Rows from block 8, named by matrix and row number. Rows with one number belong to one neuron. Each number is 500 + 40 x the weight over its row's rms, rounded and kept within 0 to 999. All counts start at 0. Numbers have three digits each. After the name is the row's rms in percent of the matrix's.
# u: gMLP up (value half) (model.blocks.8.mixer.u.weight, 640x320), inputs 240-319
# v: gMLP up (gate half) (model.blocks.8.mixer.v.weight, 640x320), inputs 240-319
# out: gMLP down (model.blocks.8.mixer.out.weight, 320x640, transposed), outputs 240-319
u.544 095:451529510510551453514481493480587539534515462429504440531465456478497510535558485509555573490454451585526444459459536502474480459433513398486448464448585517488432496484508462538517554519530535470454528541448544384525500457522599507525444467
u.545 092:454497580504491419516477472469490473496497535489563499510508526506556492483471537437502537546436506572510460441449454579553525520509485432568486519539574417457490554507483497516486503480532530525443540525481517452532564494504458572505515473
u.546 096:495433508460506551458459547483505532550472516504552474450493549510496493505498506433537424460487554486460586429480596543536524501518402568450467438525493481470482486498442502467486487544575470512522521533478491482472526487575529566518489435
u.547 091:466442469514398498387546501456429554527405444522519461493431482496476493505541465431465514432568530479443458419505538521483471564448436437556464503483569411499485477492516496488526502483534496421502534543487514567497533506487565502554575447
u.548 100:458457525525536403498554474465489486423463465498499454618482475452516501516465541490510493501526444531482511451550463577534505462558488434546505528498477446515479449499469428433492458489505525430492458543409553415545560483521571533434523488
u.549 093:447461488559528470441539536447493552401513448458500478549522554506467523492468557444560509498494503533450467425554566545494558509548433518492500565542531393477516452512482413455456539564542481445488487572468507479531494443490510538507490483
u.550 116:531499404538545473513479494543556487519487502473634461520455516518485552524513577448544496517437499564476543506481503537507522500563476539515486511504474490508512506457440409452545504463507476524496456508413532385499551508452480561492510488
u.551 101:541506439514479519519464497598496570539475497498520464500509470527533552425578561516501445568480464471432515498483496536543452420537446552494484555577535552459511510471476527520596485437549531516491504527437542456456508415450467515466451459
u.552 191:520469569501537475509495407428479487533463556421487548515457569559516516531509448446506490473481498472523494455518503452484509515535478538465532544517471428488486456521427526475514455577523451465507528489489485581494583477521458474461575542
u.553 095:455496470548428429446470520479476460434468538523517540570467457523538507507512497435530464461511490533452525522469479603514498442429434535529531555475588436543496503495528410486493568523584541493485530512432501522506492538555564589494493437
u.554 101:501440534448460440472557471456506538494470453491482475455426545507569523532526551514519495513444457576475534422468477475458524510453416497509512534455525461485479468456474470535527458428554488467499514575484557488513517482533508577450534463
u.555 095:479478514521514448480456470521526535463494439484508509557438474479547505509507585501478459554399524554523476457430513529572557544461464507520469483513443470419478541437463444494498499479476556516456470484504497475534473472507568499452516447
u.556 091:460459517532554506493484522457569523466511516446524510607471407481473476563463496482539460562494496539432484413470478534577456487522466451561515506481524513520505478488479457466576542532586479476438535512379579445496554511491523518520459406
u.557 093:479484514561484493538494461442466493447471527525511470586514515535491529488478466430482528544490546586448542472461443541555471486449505431572506500518544519540522523500437475469559528525590498441490490504444580431497505507473496497514472478
u.558 093:469471485477550468512505493506538565467429453534474448471456478461479494488516527547466534472554448510519528433498461469430513497466544544575460480478518466511440448457456492613513515446480485555505437605544516471581468414528577510502527532
u.559 103:538539499515415523536540513484466496531531472553494474457532524412489529448541534539487492499491560443449578544506523503535480487508520439514482443431536517448585565452586442481480535535530582493587490544480465428463487577494514519562463522
u.560 109:523524490466484549429475579545485546491487570540466445466514489493411467467502507492459478523556507462465465459466522524489481488573433581485508495524504475456509486472437541427519491525595505431483562493540503554482510507498455530503524503
u.561 095:440465461542446440468513476487525564452523509447554485563479457480545548562472531472499470515403541495456509470479467581483510489523499485572510499469467473565504519475489455464478536494571544469516485507523587494545526508511532594481492512
u.562 092:495488522566493525548558455532501491469510424470579407549529460545503476486477534517475504462429465536489549434425528564512537430561552500485538457531551456479519528483481459522477544561578504495470488575426621463471476534523530541495533500
u.563 088:520550466564488461578545523494509476445526409493499482580526434485566521518456460476504513513483475534517525466504449496531477497461521510530429520468530560506496555502460521466478554494580540525408495547395520510513442446461590482460485531
u.564 100:531458510501491521455472483510436505523531506442509426560510456574408448463488451405450481557556489532502449462496535468487439485564423562452492559464547477522497473485453453423539489502537513472478519522500533508525485444482481513499535444
u.565 102:529538530494427517514482591482506496570496493454488454514500568478463486468552548512525475485488518469442528538452573501556472457490495493449530425473495507487534549525558406489554549475509511487552575539538459418453484477477496542536452443
u.566 099:463495457521468374523529540508518550457477514520458432541493455521524530481515459470457507454477490571497526419487459547488565503493506471545481474504535535566454474489474483486407464489483505507452511534450562416581482552510544505581501517
u.567 099:444508504581484523456554477461540551548495455547503520532581476497491426542418519534477468500529530520450500519434477504531420489417537505526489479502564477565532539490553488509517581495538487482555499524456458536461492497520469461607462474
u.568 094:476460505501540539487444558506572490455533462488525491522461492408518483552477515444542539484460504508537502447452531507498538440488427495509483491539540452516459445518442522499492552477517487496450535514404582437491525558516549575502449506
u.569 101:432500546490424387485543461491541427487514422486510515531438445478530469491545484540498552437526469542464529474484542538501498508435499421537486511466448517488470484538572496543479479488463532449457466491500521526547516573511535476510500559
u.570 094:458463479501489496523461485516476545493468532528517497533469415536538463537481555426515540522463451574484523511537542524558557496503432486487511503530529431432477557510499472504468520511517496485541486512410539431513523539478509532460453447
u.571 124:441495461540467503458486494473495428458496396512483564516522460448452417455455513586483453477501529498478499573503479474524547554460548406514479518541511515557496515524608526519475495500482537516501458461472471500482462537490516449587465526
u.572 100:496529517524539532527433532549448554534522519490524525536492494504463455496496576448481428477492510583548542407515466463528482485535461548463539510519475513454493563446500480473502557538565547465436493555486502549593469481511503549508554527
u.573 103:542513472509512507528418590555490498503537579452601488521486514472483505520497617531475499557511500567544485454466510518529547436587514525462523479540493557491511528512480499501474506526532464474542524473486492424481526541444533495475492450
u.574 114:509493451531515548518533521540538479450540474515593510538481458449450531486434543525521494555485514482424503505399509532519434430519539449462469467562495544559530475546507434512480465461525567496527498557472525462476533544496474547517466402
u.575 101:518536458451518500518495547475541538481528488466503457554463481459530476482508492451529457466499461522505530499471523605475454414536497491472447552532491464433484510461531385472457545508551512512505542513499542379522528519451457488551507404
u.576 096:506480526499513402535548509498451491488483483569542534512532549532528467483514551515457563524483445528490466449545519520520524486432486464539516546467542457489503492492454502478472561501528532508427528545485575534558485559508581583497535505
u.577 097:395478524499438468450541436467470541474447499478490475546505414548534401510544495546463518523475554528467462451528520481472524558446556400581458492461601435508525592491514446515523523523480494496469558573532543468549528536556525499557488469
u.578 119:451420530554448372428526452446472533464415532530496555533523500537506422461449490476439510438525533463507485480510458476555536546442495470539512483497570482509490510465508485472488482496512533505512470468508500535468572525562543476516537537
u.579 104:460490500524526491498536499488496538448431478537515475553555410476541468479424550509536440478466466499466542509471475571482493423452520534505497521499610457492498487439546514479534545508525561533476506577450587455525480539499538482534474455
u.580 101:485526483545472421488479474456542504508517525543516487491509438513476448540486514540552514503445468507393528502538484561537447498441453420521425575571620453547461533498513451545514576460437520453477463492475542481515499568452574568555529491
u.581 098:512535517520537505479455491496517476459493493411542448505513456448512465503549568433551422496433458535490525435479474586511505496504459446553473483558494418523505461489500437519542544507542560483452510577441548400517534520492509491507486413
u.582 103:503477500448485491528417499543565582518468545506554496459470517466522500484470543446543525530471474519552511444481503521511537527501469502530491482537460512472461514467453466464531471483542505442479467533450534435527509507441478511440489520
u.583 092:461471452527461494512474533470535551457441478485517515537522497550507529526572558449489548441445548540499473467487485545472518515534429455532452509552522524525493465497491433500562528509581463465444513519537491404484448480499524543462507389
u.584 093:535509445503531435504537559458494509424519457517533446534461470510450466520444495529495443544489469487454514479503516506571432468507489457528458498562468484540539509447501473538449447504575502501521498485415603440486525476456500471479492428
u.585 092:509534480512501469508476511493506560512528458514552434552535468485510419468528515428530469460483520570505516461479539508559448470560493509541515521451488540499513558469492455402502505482514526439447527468493517460475472497513551474549481497
u.586 102:436444495501508470435479508500523506490472519493486493506485495423518397517462513475489519506436459540493499498512515518525569490477492448535529536464490482491474574501512489492496529541516602487433455549461505532597499482500523529589510561
u.587 093:503465515499500465483508486502497509458493537429486456564497446480554487475487550501527515474442442572522554505450482535533486465505445471556435507486543489521517480505483508459490513442562559495459494587465495459524490521506539529535484493
u.588 097:539462541486571514472487550526509546501467471459530527511464466537528455520525526481482468514470466559548468456449548488437533501484438449514497476549565508521495459442414435451592532456498453505456503526433527411483479479427489485504452441
u.589 101:479531444497488519459557520492510548466513457582542506465562459462521459525483524481492541479482524516434538436511450526495439468488498525523489535530551528456483518504517424480514546482539530511474501480489522482482512529483550516503551437
u.590 099:509563457598508454512550472480553479528501465460576495538475462508507480534473528549509546516486468531457488490490461543568475465461494472463480506479536471560483440499510508493529465464506536516482462528466585432513446456480563550500515436
u.591 105:535480436554511497497430503536533547487508509512592474527496459500462537486543574420516481544450524541542538527465474547525474499500422484497557494465520500450483550487463421425479526471504539465530498530484526372456545488507571557477526488
u.592 095:478460540588517440473579492470474519476471430507574414575499418505454465513479504538491548535440545497471496531498496508532470491522495393472472544446566497549509465484494494462436505508586487453515473482376594456469476560488431478499463481
u.593 103:567435495543529479519500458426501526483495517408496484549465524555500493524559544404523480530426503522463492397442557545477495478537419494527518464528519482528445522502522437520529574480550512421517542507520576415516567522534544563466563489
u.594 128:492547426502514545547522562515546456490569510473549487462493466439544516540515598529511558570500477479478562493444493533530482468540500445482486495502495537497474518540488516515510472430490508483502485523468574413458494513466538545467433441
u.595 092:486554477525542512442501506533485469473510453514512440575469461515442468543462558447524488534532532517480515514535514567583495436495531449492510471522509465491466487512529503429501478506533547475454499537440572498522469509462439528550454487
u.596 095:434491520506502484512534505500512552452497487552486491545541471417487481488516538531508435504489461534485514483524534523509517449444440463463483497526466533448499557523489468517506497410490511469518460494456545416480538522506540495552459407
u.597 097:513471479511472453539506532445524509449479449508588470631431485536480495559511501482484459478456510542485551467473531578583558454481475437481513470541509448508451552517455533455532472504533551436492470559450521502523564457546510533502510427
v.544 116:561522470450523546506409504541544516518542501537547476433536503485503487483550493555474412475530442510577460479475533456507552513538559499474559428466495524471521562459550446430484492554491486537476494522566421478489426412510506509527533577
v.545 101:492476510474515513525450499512471510456550500437564458466478488515552486572457553493492527445435491455496456469482445431507518556476452532492503477478479480477513462478458439507525524539471469472546503581535555481487507447479496584535547555
v.546 097:457457481444415442474515516556476454520567458529530459502530497495465458542557535487506485532465526474462516560481499490469445509512507471457499487464477488424558443502512460494496542491506578398586547504513484531429531522532450579485520472
v.547 097:513516524484475476476508538533539481487542491402522417461493521523489462612535517581531493456513485483532491492526480472446563542478548485581527471497458572534511452514492452495533511511459512466526581587586485531468491459516458518518504507
v.548 108:509465519511536499544378506509495530512549521417512452464385537536511504556495507460484568484468465496516493472534498428481541577470400503493508523469501499490474409474535507500503527540500477447530556589580558563520496532531505527512538543
v.549 094:468502488441503487512452500532486540449504454446535439505402519463432503576434554526506440510496487483484514486499550472465500507447393512567515453459494481466538475478511471536541495459496538487488514607494605500491493489493488554560506494
v.550 110:536477453554447478459499582518442501506464524504489510480550535461485432492532460511475482475561568478492528548506521544501509501462466522450550421476472542494548489539523516554494491502509508452605497464501455494420546484574514506531536498
v.551 098:458453532496452535461568474492469478500506474463521472479452491533440480594436542543498452457521494535517470489528532491450480545481451473504546467482527439461502442476539478488535476533496498426529599561535563502453469482504516578457581521
v.552 122:531582527447562556550527549537582521505501570468440405481458543518533543438553484505526490537518476526540498483445497463463486492511504528498471574500508519490418487475508503522476455449486432567443517486532507500459465519416486428461472513
v.553 097:462516504449541520475493425493480489476510415485543508482453526508474526596486546479508514512481522491462528488496527520498503521539430523471483482462457452483468485463495470530484507486533501466475533586444545530532475530516486573507529456
v.554 099:505532503504514535523419480521546490484498454448555429436471480501540476545500540504516536504471549460505511462487507466513544530516431536507489452469495456453480436493471464477458561483498481439519534663505515498523446495450531542523599538
v.555 089:496486500456462548497465471513546515436560457440572438491452508529463484607493561452468469498441560479453491478517516482484475480494434473475489516458498457452488455436519519530537475525504520477541505624500540479495482443475504544465569472
v.556 104:489487521505415431547448485429483466465534489433518484516430500494460453614429574456487526500441522498510438483541535497485539528538422483555525499491507458514484459465488498462451499503462489481495572637527501531464460473490490518487540513
v.557 093:478516520437475492490481519497502511455484449439519455499462522492462478557463512445523496460487464528499476449479520532488537539459433432504529475497444519466541461538489525460521501471516534441525537592505586474486495499452469535544509529
v.558 109:527500483447447545457502505514474546592509536534492439494542470489481415559490524492497439476539565466514420543510460442484547533528427537469514478413542528435553475462516451404543471552522489472524500569520511504521509478530427521568579561
v.559 103:525500465528433521519470506523495503546539441527535504502509519461475500461494564459476385506520561488506541520440495489526485433462480522495512440504467581474570535484562477466518509469567582471558511491411455513436512499475433532551457504
v.560 104:529534530510440499545468488502493477518525510476429530470478504513504521556473451540549511478500507447469487553555525447417486519560487507553532528522450550519504442529509472484459486507425484520582516546602537515475522493489533497470483545
v.561 100:461452503465523457461455518502477492469502395402535426529439502499480495607432593510479484456469539482490477517443495461501531467506366493556494507491469491542506500519484481485470539499488505446523558565461563495494444485476528579487514524
v.562 091:431476512491503502513414495515555455504486524457541472451468514516470412604459491454457524535495552454493492462440472440494481479545467563505524461471484498448526509437487504433462530493498465383552534623551520536522457427462471576493531539
v.563 088:445480547419506462505468501549492541515556438469517457451488561537480515579511580536454479513503517520485475477489491461446531557511449480546486515510440459448531464424494508449445540532535498471491526566525568481526492531466497583483567550
v.564 106:505505549504459457486446466511502486446519496507514498491488555539475491599511490464474481512460466511450473493510563517411566550543503514528523490542461471518465498583427484500485467503491489444510563588562509559497568513463546551484498566
v.565 097:493481427473458477449516463520435463494551444471521548549553476456500480526496514448511451517444563436493479566499467544505466436540448455472548425469454532447521530554500517482447522544537523439519466511421517531448526598508456604549456506
v.566 117:513490499463487502539425492486500533580537458441524477485468576500554513507520524527471383507487459499543527488502500485480572534532545539487557466490483550420552521459546430465534433503465494544488542527561451470522468402460494477533524570
v.567 094:515542432558494515506467474515504407496528521553525515484510501518469471541498465424489484547539531420418468513449491501572492467568496529492499501510491570544529512569462505454436489546563578492563507494412459502486557584469455487486520515
v.568 105:465462529457481524463513486499529522463500419441556453525460559525498515549528524488496412500496478495525486460481508516497526510436502451556511467510467467509510438517563441502531462560524528474554548644553549505502471500525506593430539482
v.569 101:529453464525481527521509560477491477551479502542488467494493545485472440574559508485410436436457522491575549517534461479546528565532486511500564474430416559394577494482526498529416546489541556455547538571533512498506561515562497544553499502
v.570 099:516530528460536522496381498532563540521534457456525438487465538475486483522521500537491438492519469494541446487543479463533530517464478551543555432493472543444527484429460418472548480533444498449541502567557498473512492464464489474551494492
v.571 112:491492481514486526485494561529443551511457555470506497501504539447458501497549500461448473440479546478559461497499463500486507541512461560481534443490444519453523554413519500439457534573557529509546512518415535458493540471553503554524557550
v.572 101:460497560511497420508518454513488500471533446451531503464457518529495480605422528552461561485479487503451447495507470557423544523511526429500501489502494469511498440537453489557509445481439470442520537582518585491499512552559529509451501482
v.573 095:479478491500511554421522509497495490587510482579433467477564537553520443532554499588418507445584516445493471563541445524479451513515470520467551495431454533437554507500536530569497468462546516481555487477541465502460487451520499460470571498
v.574 114:540489441544537532538439458497544467427536496436526491537480509520507564520490533507511542523428494488504471498485488477500483517511565463556534519517413574548439430568540479521433488536452474550513464496539497508593491426498535508415493505
v.575 101:458474521443494539530490518490516471475548407429535477466481503474444519604502562544472440496429508462501506501463498532447517473521536450557547514498467523509537422515500480530468530489490509460531564592539542491513516407521461515524505548
v.576 102:488507504494481528520456485554482525527505535566560480517560468499441421478445548563443462497494476481499394495517470469530502531490541578465564437438536538491508571466506493435500473530499548477499535470460468484506453500485502499594510547
v.577 095:449456526483469534513464474495449471507527553533491444451548507468463432566480519464487507443521479548551434491496516442442515511513452500521507468470517518403543448438459502477483525503475509421475526573511533468477494528533486515513576560
v.578 115:484499454467437477528453523552535481510582441524539502487464563483437474547548532476535417561440481470465461556435583476535455443469481490479469456480444530466512505566548485512454472440474530515509556569484499499503505547472501572519423490
v.579 085:456486577485456494515528460488488506431474455430537498493473512471506475620415520493523475534525541484530480509466477461489488501525462450478543483462447470512526497441515491503462489512523543457556514617475612551503470535504491554492498521
v.580 092:507466590459429458481462488476524478475521453468538462514441526500452440541498498457495539479445532479525501456443491448486549540534502546513532481436450504439487470424463556500448508525504501477510509573474596497533519452550469581545566578
v.581 088:431477575467541545466499462539497474532524455431581407533489560550453481582487535485475516501554454543468424532513542451472580498530439475482511461450522445446517468433470496432483462537469520461498572572535585578461461497486448511524518559
v.582 093:438453520486511482453453489565508490516553472460585505455492502569458492547415539524492469468548473530484435545535521514476520498527410515528506527524544445439465473524513465443487531545490524471490545605512586537515528529521451525503565531
v.583 099:423492483450492495515420511504475478520516446438576492437400558533442411557503533476501529502483494497461481503495470517469531539456418498505536479438454493417482442430524473478464538528523529498500535616542561539467433490505526550512545552
v.584 105:465488532451447459481422440522474513457461493401514489464396508507448512591464527471511510505506532545515521483499519529495526527543413498569471467516449506488528473479499529459506548498513512461481535629505544530471514520515485577496525544
v.585 094:485460557514507480533434520465472495447569469425518475523463560547483524621471510470473478450456466482537503477553554443418533528540460456567562494504440539503480483494432534451499529526468457482559524516601507521482523463509484484451490538
v.586 091:443473489491521567509493492496513480525517459520582503456471544531490498538550552439481466461461478505506520444544502454457493547506384518522556471459485452461523481509543472448468565503490541473487590624521515512515514486446492575528511474
v.587 101:496465516495490490580446512446487481500544522433536462463364510524460535517489522448492593457437521472533501486525504428502548562525331508534475519447465448499532467497504536483521485536479493506478523593520553564521460495490531499533490557
v.588 101:499468534434467552484472474495486482516476471428564452448475476526482473624486513557527480452524467484478449484495510504458548573517491468482492446460532443442502456468489433432485534511512475472490599630518520483506498481528482514525519538
v.589 098:521464557429513508526431476541555504522523488485495433437459575550491522492549516529519423467531440488532542439486575463468538523501550509479575446452507517489504469516536477424505483541489517513540561549600518479516473480505520468494524545
v.590 110:544514491463492449566441503491535553537480503418512438485387520514511508584444542457480585469532469519490491490517497468468524526504358498516527511425515496499476405479474497465471555511537493452529508540537577571487497530477501534487512541
v.591 095:428451528472464436478536512525425468499482456538553484499489446470490462545576533519482515482509550445496448523506450538536502550503505471544590443462496558447563500463562471541436460519471545478581538556471499498463482476580475491526512456
v.592 104:508458547457484517552463441461480460480521457500532491465433531509469477570456546563492441497475494510457462460497504434469511498511478459590529447517498504518516482508517519477460481474467518480512573609552505465480519443486494541528513491
v.593 097:494463512404457495490503447537495479506475414411545479485490487482443479600439503553459477456489471526508493491512493513474480518448479490562510517457552476486475488521515481551563507520510510478543507630528579542490465463545516596498565467
v.594 111:416472488462442455418481458521430511497533449498543529476514508468437437583535532568454499434545522505452508549542486481528492530548509449497518507432493542458558460487547502465420522524494540432503562552486528558455527490590466563517547542
v.595 105:503481488482439462515496470512485496455527451423478480532427474474436530630517559518516411457467516459474470547481520513462495516508460456565546447535430538524523447554548536480455483537463467472504575647535532530471505487567463534529474467
v.596 096:473455500524491441492448534566456455575501496555545522475568452462447407556472516518490488468551541526433440525508480479576507526492454493464514474459437552410520490476576434496412485529518559463562515543476497535477569603509485542506487503
v.597 097:465472548504493489470518498478525537474542433482506427537455566496460532581461554464450486462458542508506539497523457461479505483531419508492474493503456517476506505468511519513476502492537501498543497557517619567475492533544493565513566556
out.544 087:549499454554477518532479442483527484500523454484546537467434529473401500531490498495527488503463510579434478440481557411477502466434519522564443511522484523538518454539506513489509520505463505485447594549530494546567503471473576520530470518
out.545 061:500446509561462423492471435431473479529470520489448578540471581541479540530470470485495502507498526436535554548517528467496527534521453525460530524491473442489530464523523514516499503533542501445582511526499463541455549572520516536469525505
out.546 138:512501489548510484508522571480504517465492472495533494502492510477546520476478516482502486510497504373495550514480486555510505500489478471487473333518545463518502510498520493503543527479538501507516457524454509441330502519493506535470503474
out.547 107:501497528516547470531505423459542490448500422439483535469482583571503543552407511489513508498491478527506494457478516458409544536487499491548467542507512482548475438507438565498505475508484477523427519590527530510551454463498538509452502511
out.548 068:530529517480568570537508534533560536504547502487503458440461561515558579474472472529537524517489451464523523486437501495469474500526531563465515366516488469522527464465493538527531469520473456538573460513480547524455452519460488456443505521
out.549 073:485508526466546542492488495503505536520483479484505463444511484454488485510485510538466492487513470440567472466507458479458542511526488489547513336469505472466498506420546495566522532500490490507512476475528528496415470504510462464509541519
out.550 124:513502506560463536506526493486500497499486486509500511453506490546433487494471462535503498504553495476418538534499498543467484510474481476512424566528552499550464541534472462531579525481449515541452550536560450471460501522503566482533493447
out.551 096:481460533520548486479531546448485553447484510480510494495509482485481515489463483527476499472546501481565522428536440527443531526600485510469562377481522429533506541452487507522553539543570467442514429524462489505469475529516452486500553521
out.552 250:462446514485506466448527494438449581476413485513476520507526481478510467479473482541444475418524548557535472406560454465494563561517520487550571475498550464515511523441512506480493495559524514494477475517495479523563488481558508492515565570
out.553 071:522509452475538590490477538527522518576513531453521493448504542482495472498539516463517485518437505487485479451462535484510488502573445585452512435533496490470478513470523510454516524485540510474505547526494469502473483440487412475457528492
out.554 101:531512563556528543500579517505525522493514559550478482515555506485446541486473420527496488505504488582522496417520499452490489505493540588452525500553474535552534510467518486505478464553463451486468493491471472563550519521477504427540496536
out.555 090:525496503591496531501590546529469507472491556595497485518562504523444561507506440526497547506500518553490582425506487559508451503452524528393540476588470529533533550501478495592484506515461504516481414483480491519509596612474503488463513463
out.556 072:480533494432521573516473514512527528555517459493464465437483498471530496461530483551489516519550500417551444522475527467501476482501543478535498358475505524502545517450557531537508527479496487518585499502554468512441394454501473469481505505
out.557 063:562503523518486500470442540468504522569490504485489558491499533443495488445558532475519423490457529393543456536496497494533541509626505494512512430547525512466530486462566454423482481492505539457603496481501547492396524404487424474504521556
out.558 102:502516584468458489495577502483463499481489496541475451456529510487436493546561428503463493457554537499484508492515476520396462516553518515470518482485462485482576488519551444522430554526454493376520547583504551509435570563525493550506531513
out.559 154:514515494505545514528488502493534496485508484456537470514455507509537537514500519482519512517451481372475523513483519556492495484470510470515487328511514481493487484511473503513509501492482481508499511539486556452321501491490534523471489492
out.560 152:521480528590506441517498406462519504471501426489476560531476562551522520548475475480519485514438488586472536442497518508459533523416518482549499506565502473552484472517496517527483448525473476532445532580563520540568551442513612493447489505
out.561 082:477508561466486526507523545489476502515496485507463480477499481488473478499506502530484510510517482370511457551505469452459515521558525498517525365460526460484524496448512519515490498494470516498548499458538533519362475493512458467465507536
out.562 068:522550455480543563517450494516548536529522545483505507509487509473475515468497493544481502504507468475487514471494493461467439469446506496511534380535524526551515463478493564536521472490474422593488499461516483466465414422509493472505489492
out.563 088:493418518505470365479510470434453511532486528505430587534469538551539500491506474463501545487517550496551491485525531512511552513489513488515526486497503449496520512519498522490420479505518504515483501474543442485479587517531505508489521499
out.564 124:503478539555490455501497388459494509494502409467444574488486584582523490532456494495506448516507498541439511457499510464417553532451504500563483547521518476526486474505487510479506480526476468533447579618575537550535511410506587512490504522
out.565 142:481499493516513485499500566463507509456497459485555503489490505470548516474454518504515482506480493376466527498498487557514527501456485450542485317514567463516507498489506486495548531495550510517520479547481534447359488469507501546494495473
out.566 096:526506509482472522487491499519493519558518599506541500462464552527450501495508476442518505498490516590439480382472547448549490510504441593430508538510497473465495486474461494453502545514526557424405589495527488544572564507458447515510524492
out.567 123:487507480519516495521493531499521496486489479444561478475466476474529507516492538482535483498470481342465495525481511539479524494525499463549467332498535473502504481483497477473529535478504504457541514554475573422356469494482484540476507498
out.568 053:535491508470472506502486524506478465568539485531440513471516533525424484471578491479509492486475504495507512519507485444453535529594499565487508468507446495414525534447566556535472438513506526556523513469574468549509510447503454498457495538
out.569 126:483496517459577442495494418482502445475499516463468512554523482475546500516487504490515488507492440519550477550513499519495543495587500521522455633496510471490362494526465528431410466505482467445444479470418524514507505522478523517465481543
out.570 060:525526501559559550510463498503533507534492476434454524456490563520470581553433525524536492531469503471613541456438510479471504488508458504453479467470501450498501458473446480527594524492577448519572471447479505529448465575503499489412500482
out.571 175:486494544485565480505516408471504466485482507471489520530495531548520505515478476506518503494490475496490468529506498498446544526552508534539459616521524461496376469536436500469468458517463425488429528495505535521475516489505538478431510522
out.572 128:515495555540467486501578476481482519488482513523491510484493540563470515508493438508512523496492501605450555350508501545441500516471502532466538489548497486526487490503472513545456460551456469506371516506525530554552586547491576494451499521
out.573 096:518468528505468544500540575476470512486471477509569467454537456540438481512487484520472495462578537452440563497515478558460473523476450504504458513505542436486500499492489477505607612496483530467468518561502488460426521562502493521522544429
out.574 146:440489487405467495481477504500473514486474508502556440469495451459444431510514527518457546477557521428474413533519466485539491480495465463527510435454522506481527472452507477529495612453486554477510518518489505450406455492522452567566527474
out.575 076:552462513494569543528497451488494492516528436563457528518507506537546525438497455511519496524481450553525525530513482500477519524482565428510481594505467520542455556519521578550484399527451438580479451445521476600540471453512545401421492521
out.576 073:492522525477566542503501528496522484517511506534481482507502470461522473485503455492540485522516460570556431512474493461503485470574537553531404651466536499525398537499502521452450502496449497486391487462412555506546495532460454488507515507
out.577 089:482517550443505507514527558504511486536486508492501478428515583527442530516518445492496545485572489427492508591484501455438455509518458595450469574453490452475460518491423498520532566479498499481483495529475509459422502556467425547444517495
out.578 133:500513445471511520518432541544545502501532543447606461492456531459490505526513566419516518524427486561465518433465552549534486472483385527472527404482488494473486493482479457496523574482536535433499532575478548454529486505473476573519490463
out.579 070:505452461583516518478469477456497504516461448533517554550449527527549520455525506516534442489446500419548507553500470506477581512503515491484498513592545472533536542528556516414533475531516470515531491443501399500426495397525536452451506543
out.580 092:508479521528460501485531453502480470529512474546431545571553528485446449498491476478512389484517503475478434500540515476461542543549568568521520553537472474503495548539570463447369459589500512454549518481488497604484575534498458467522511568
out.581 050:524510450606498524463512494522547490549513473513516469559506517447465470522564498483493491521456477425536509540514470527555450468581526471412475545505476521509570581466526449489537531475529549469540464483422447424467496472506465536532502478
out.582 113:494442550549468455510566431467466492450504486515447533526509549597458495537483452486509509501523507470504515503512489510421530531511588484540495523514492457508475499516432539505490495516462491484510476513544477563448575581529518479448489498
out.583 080:455460532504482491469534518486436464506497437553400524515532464494484439481536474510451514493552507439548423564527426456530466485459552452528514558436522527463498573497500533519426504452520526521576493427442539556460498505555489501534509517
out.584 096:469498531470541488491517509501490552513479511499492464524497418474492492474513515504474552495523506414567448501510467491501483486516495480514517342483509487509508502456506537523524541457511524534513475414503521483426460489497506513514524478
out.585 104:527500551505512482508506434455507514529502451479468525425492604596494507550458489489514480485520472530467512473487522460377535534497503551524486485507514464511478443490460532510517487522457439518433591642610523517500516445476552505450518534
out.586 106:542514589530506518547537450466500497489502483492459511518462583555469557511513463468515543504465461569474545417488524457442492507561522571482481550533471459526472470510460555508465441555480465476420496426499538591522597528474539478459481521
out.587 073:525498492503574532520479446493503519501496453489443493482464512503544525461485521526509503522501485388590559527490471517443546515593580494523525370505503471532517494444496545522504469513535480564576445452496527494470477520493492430437502565
out.588 067:511418499586408456479514521468458493511487543532424567533496536558427493507543452484526480505474526528529548473531515462510482526524523552502503516530450472494524571551504518523520492476474520474513496462574434625581609540527463487472505500
out.589 085:475488545475534456475505471443500524504471448492417518451505498531542474474468491551480505487524473476549486473501422453434566549572555474551507557454542439495446518452478546496531496506544480546418448510524521511510424460523544463476517535
out.590 097:514473453540544499485480541467478550558476438526457491428522476425534464423490503536485448479542501456559498458502456465475533519548516419529553436480569476544501563429572479493583538492556482520483473493515455471479423457536514481501529520
out.591 086:489450539503482477470550467446456531486439508538491509508522474503420448505463486509486482423536526426502474542551466437452546569565528535563505525479526440526465506488506515431518549574450529470489483531507399511432522533530492516494546520
out.592 101:510515458498556517479477502517512542491499534481531453541498463445518513503520522498482504492471485452533479459507487505539453462458476490519524359515504524507523469463541520543501527466506498506502473470500534467425446468497491508546521446
out.593 071:480488588466512547504558508499473489494503471538351485473521524545577494494511460587500481513581510405542460590495457490480530514533607504474489505435533483529509506459494525505484472493515454570556444442508535515467418492498489423480502526
out.594 142:470447555549480454458562474437449512448443466524475541524541511513497465461454471515477430455546514471499493526556466492473542561513507511549489572511550426530426573499521457436507507556474537479446494534470479539484551530538498489511549527
out.595 102:501518511437522489507512517519511537485509481485493452512478484488529500508526518492508549507499504424512505478477507528484471483508507493509512325521518482503513503478529527526475509448502482516504492486508545466383458481502493513491523435
out.596 098:516511492533543501517514572457523527535464507486495499472517509473543528475461490513508463497498504364558509530479469488494498524521523465507475388445550456509541496472481545450528486499573476475520471493458473442376456491499472511470526504
out.597 081:492501545454530528493507514484473501552497500543460474457494486466476472481492506530484456488555501397540478530483457451425522505574535463490523392454512478481527527488523500462503522481527504525527486472497500536359425512507466488493508529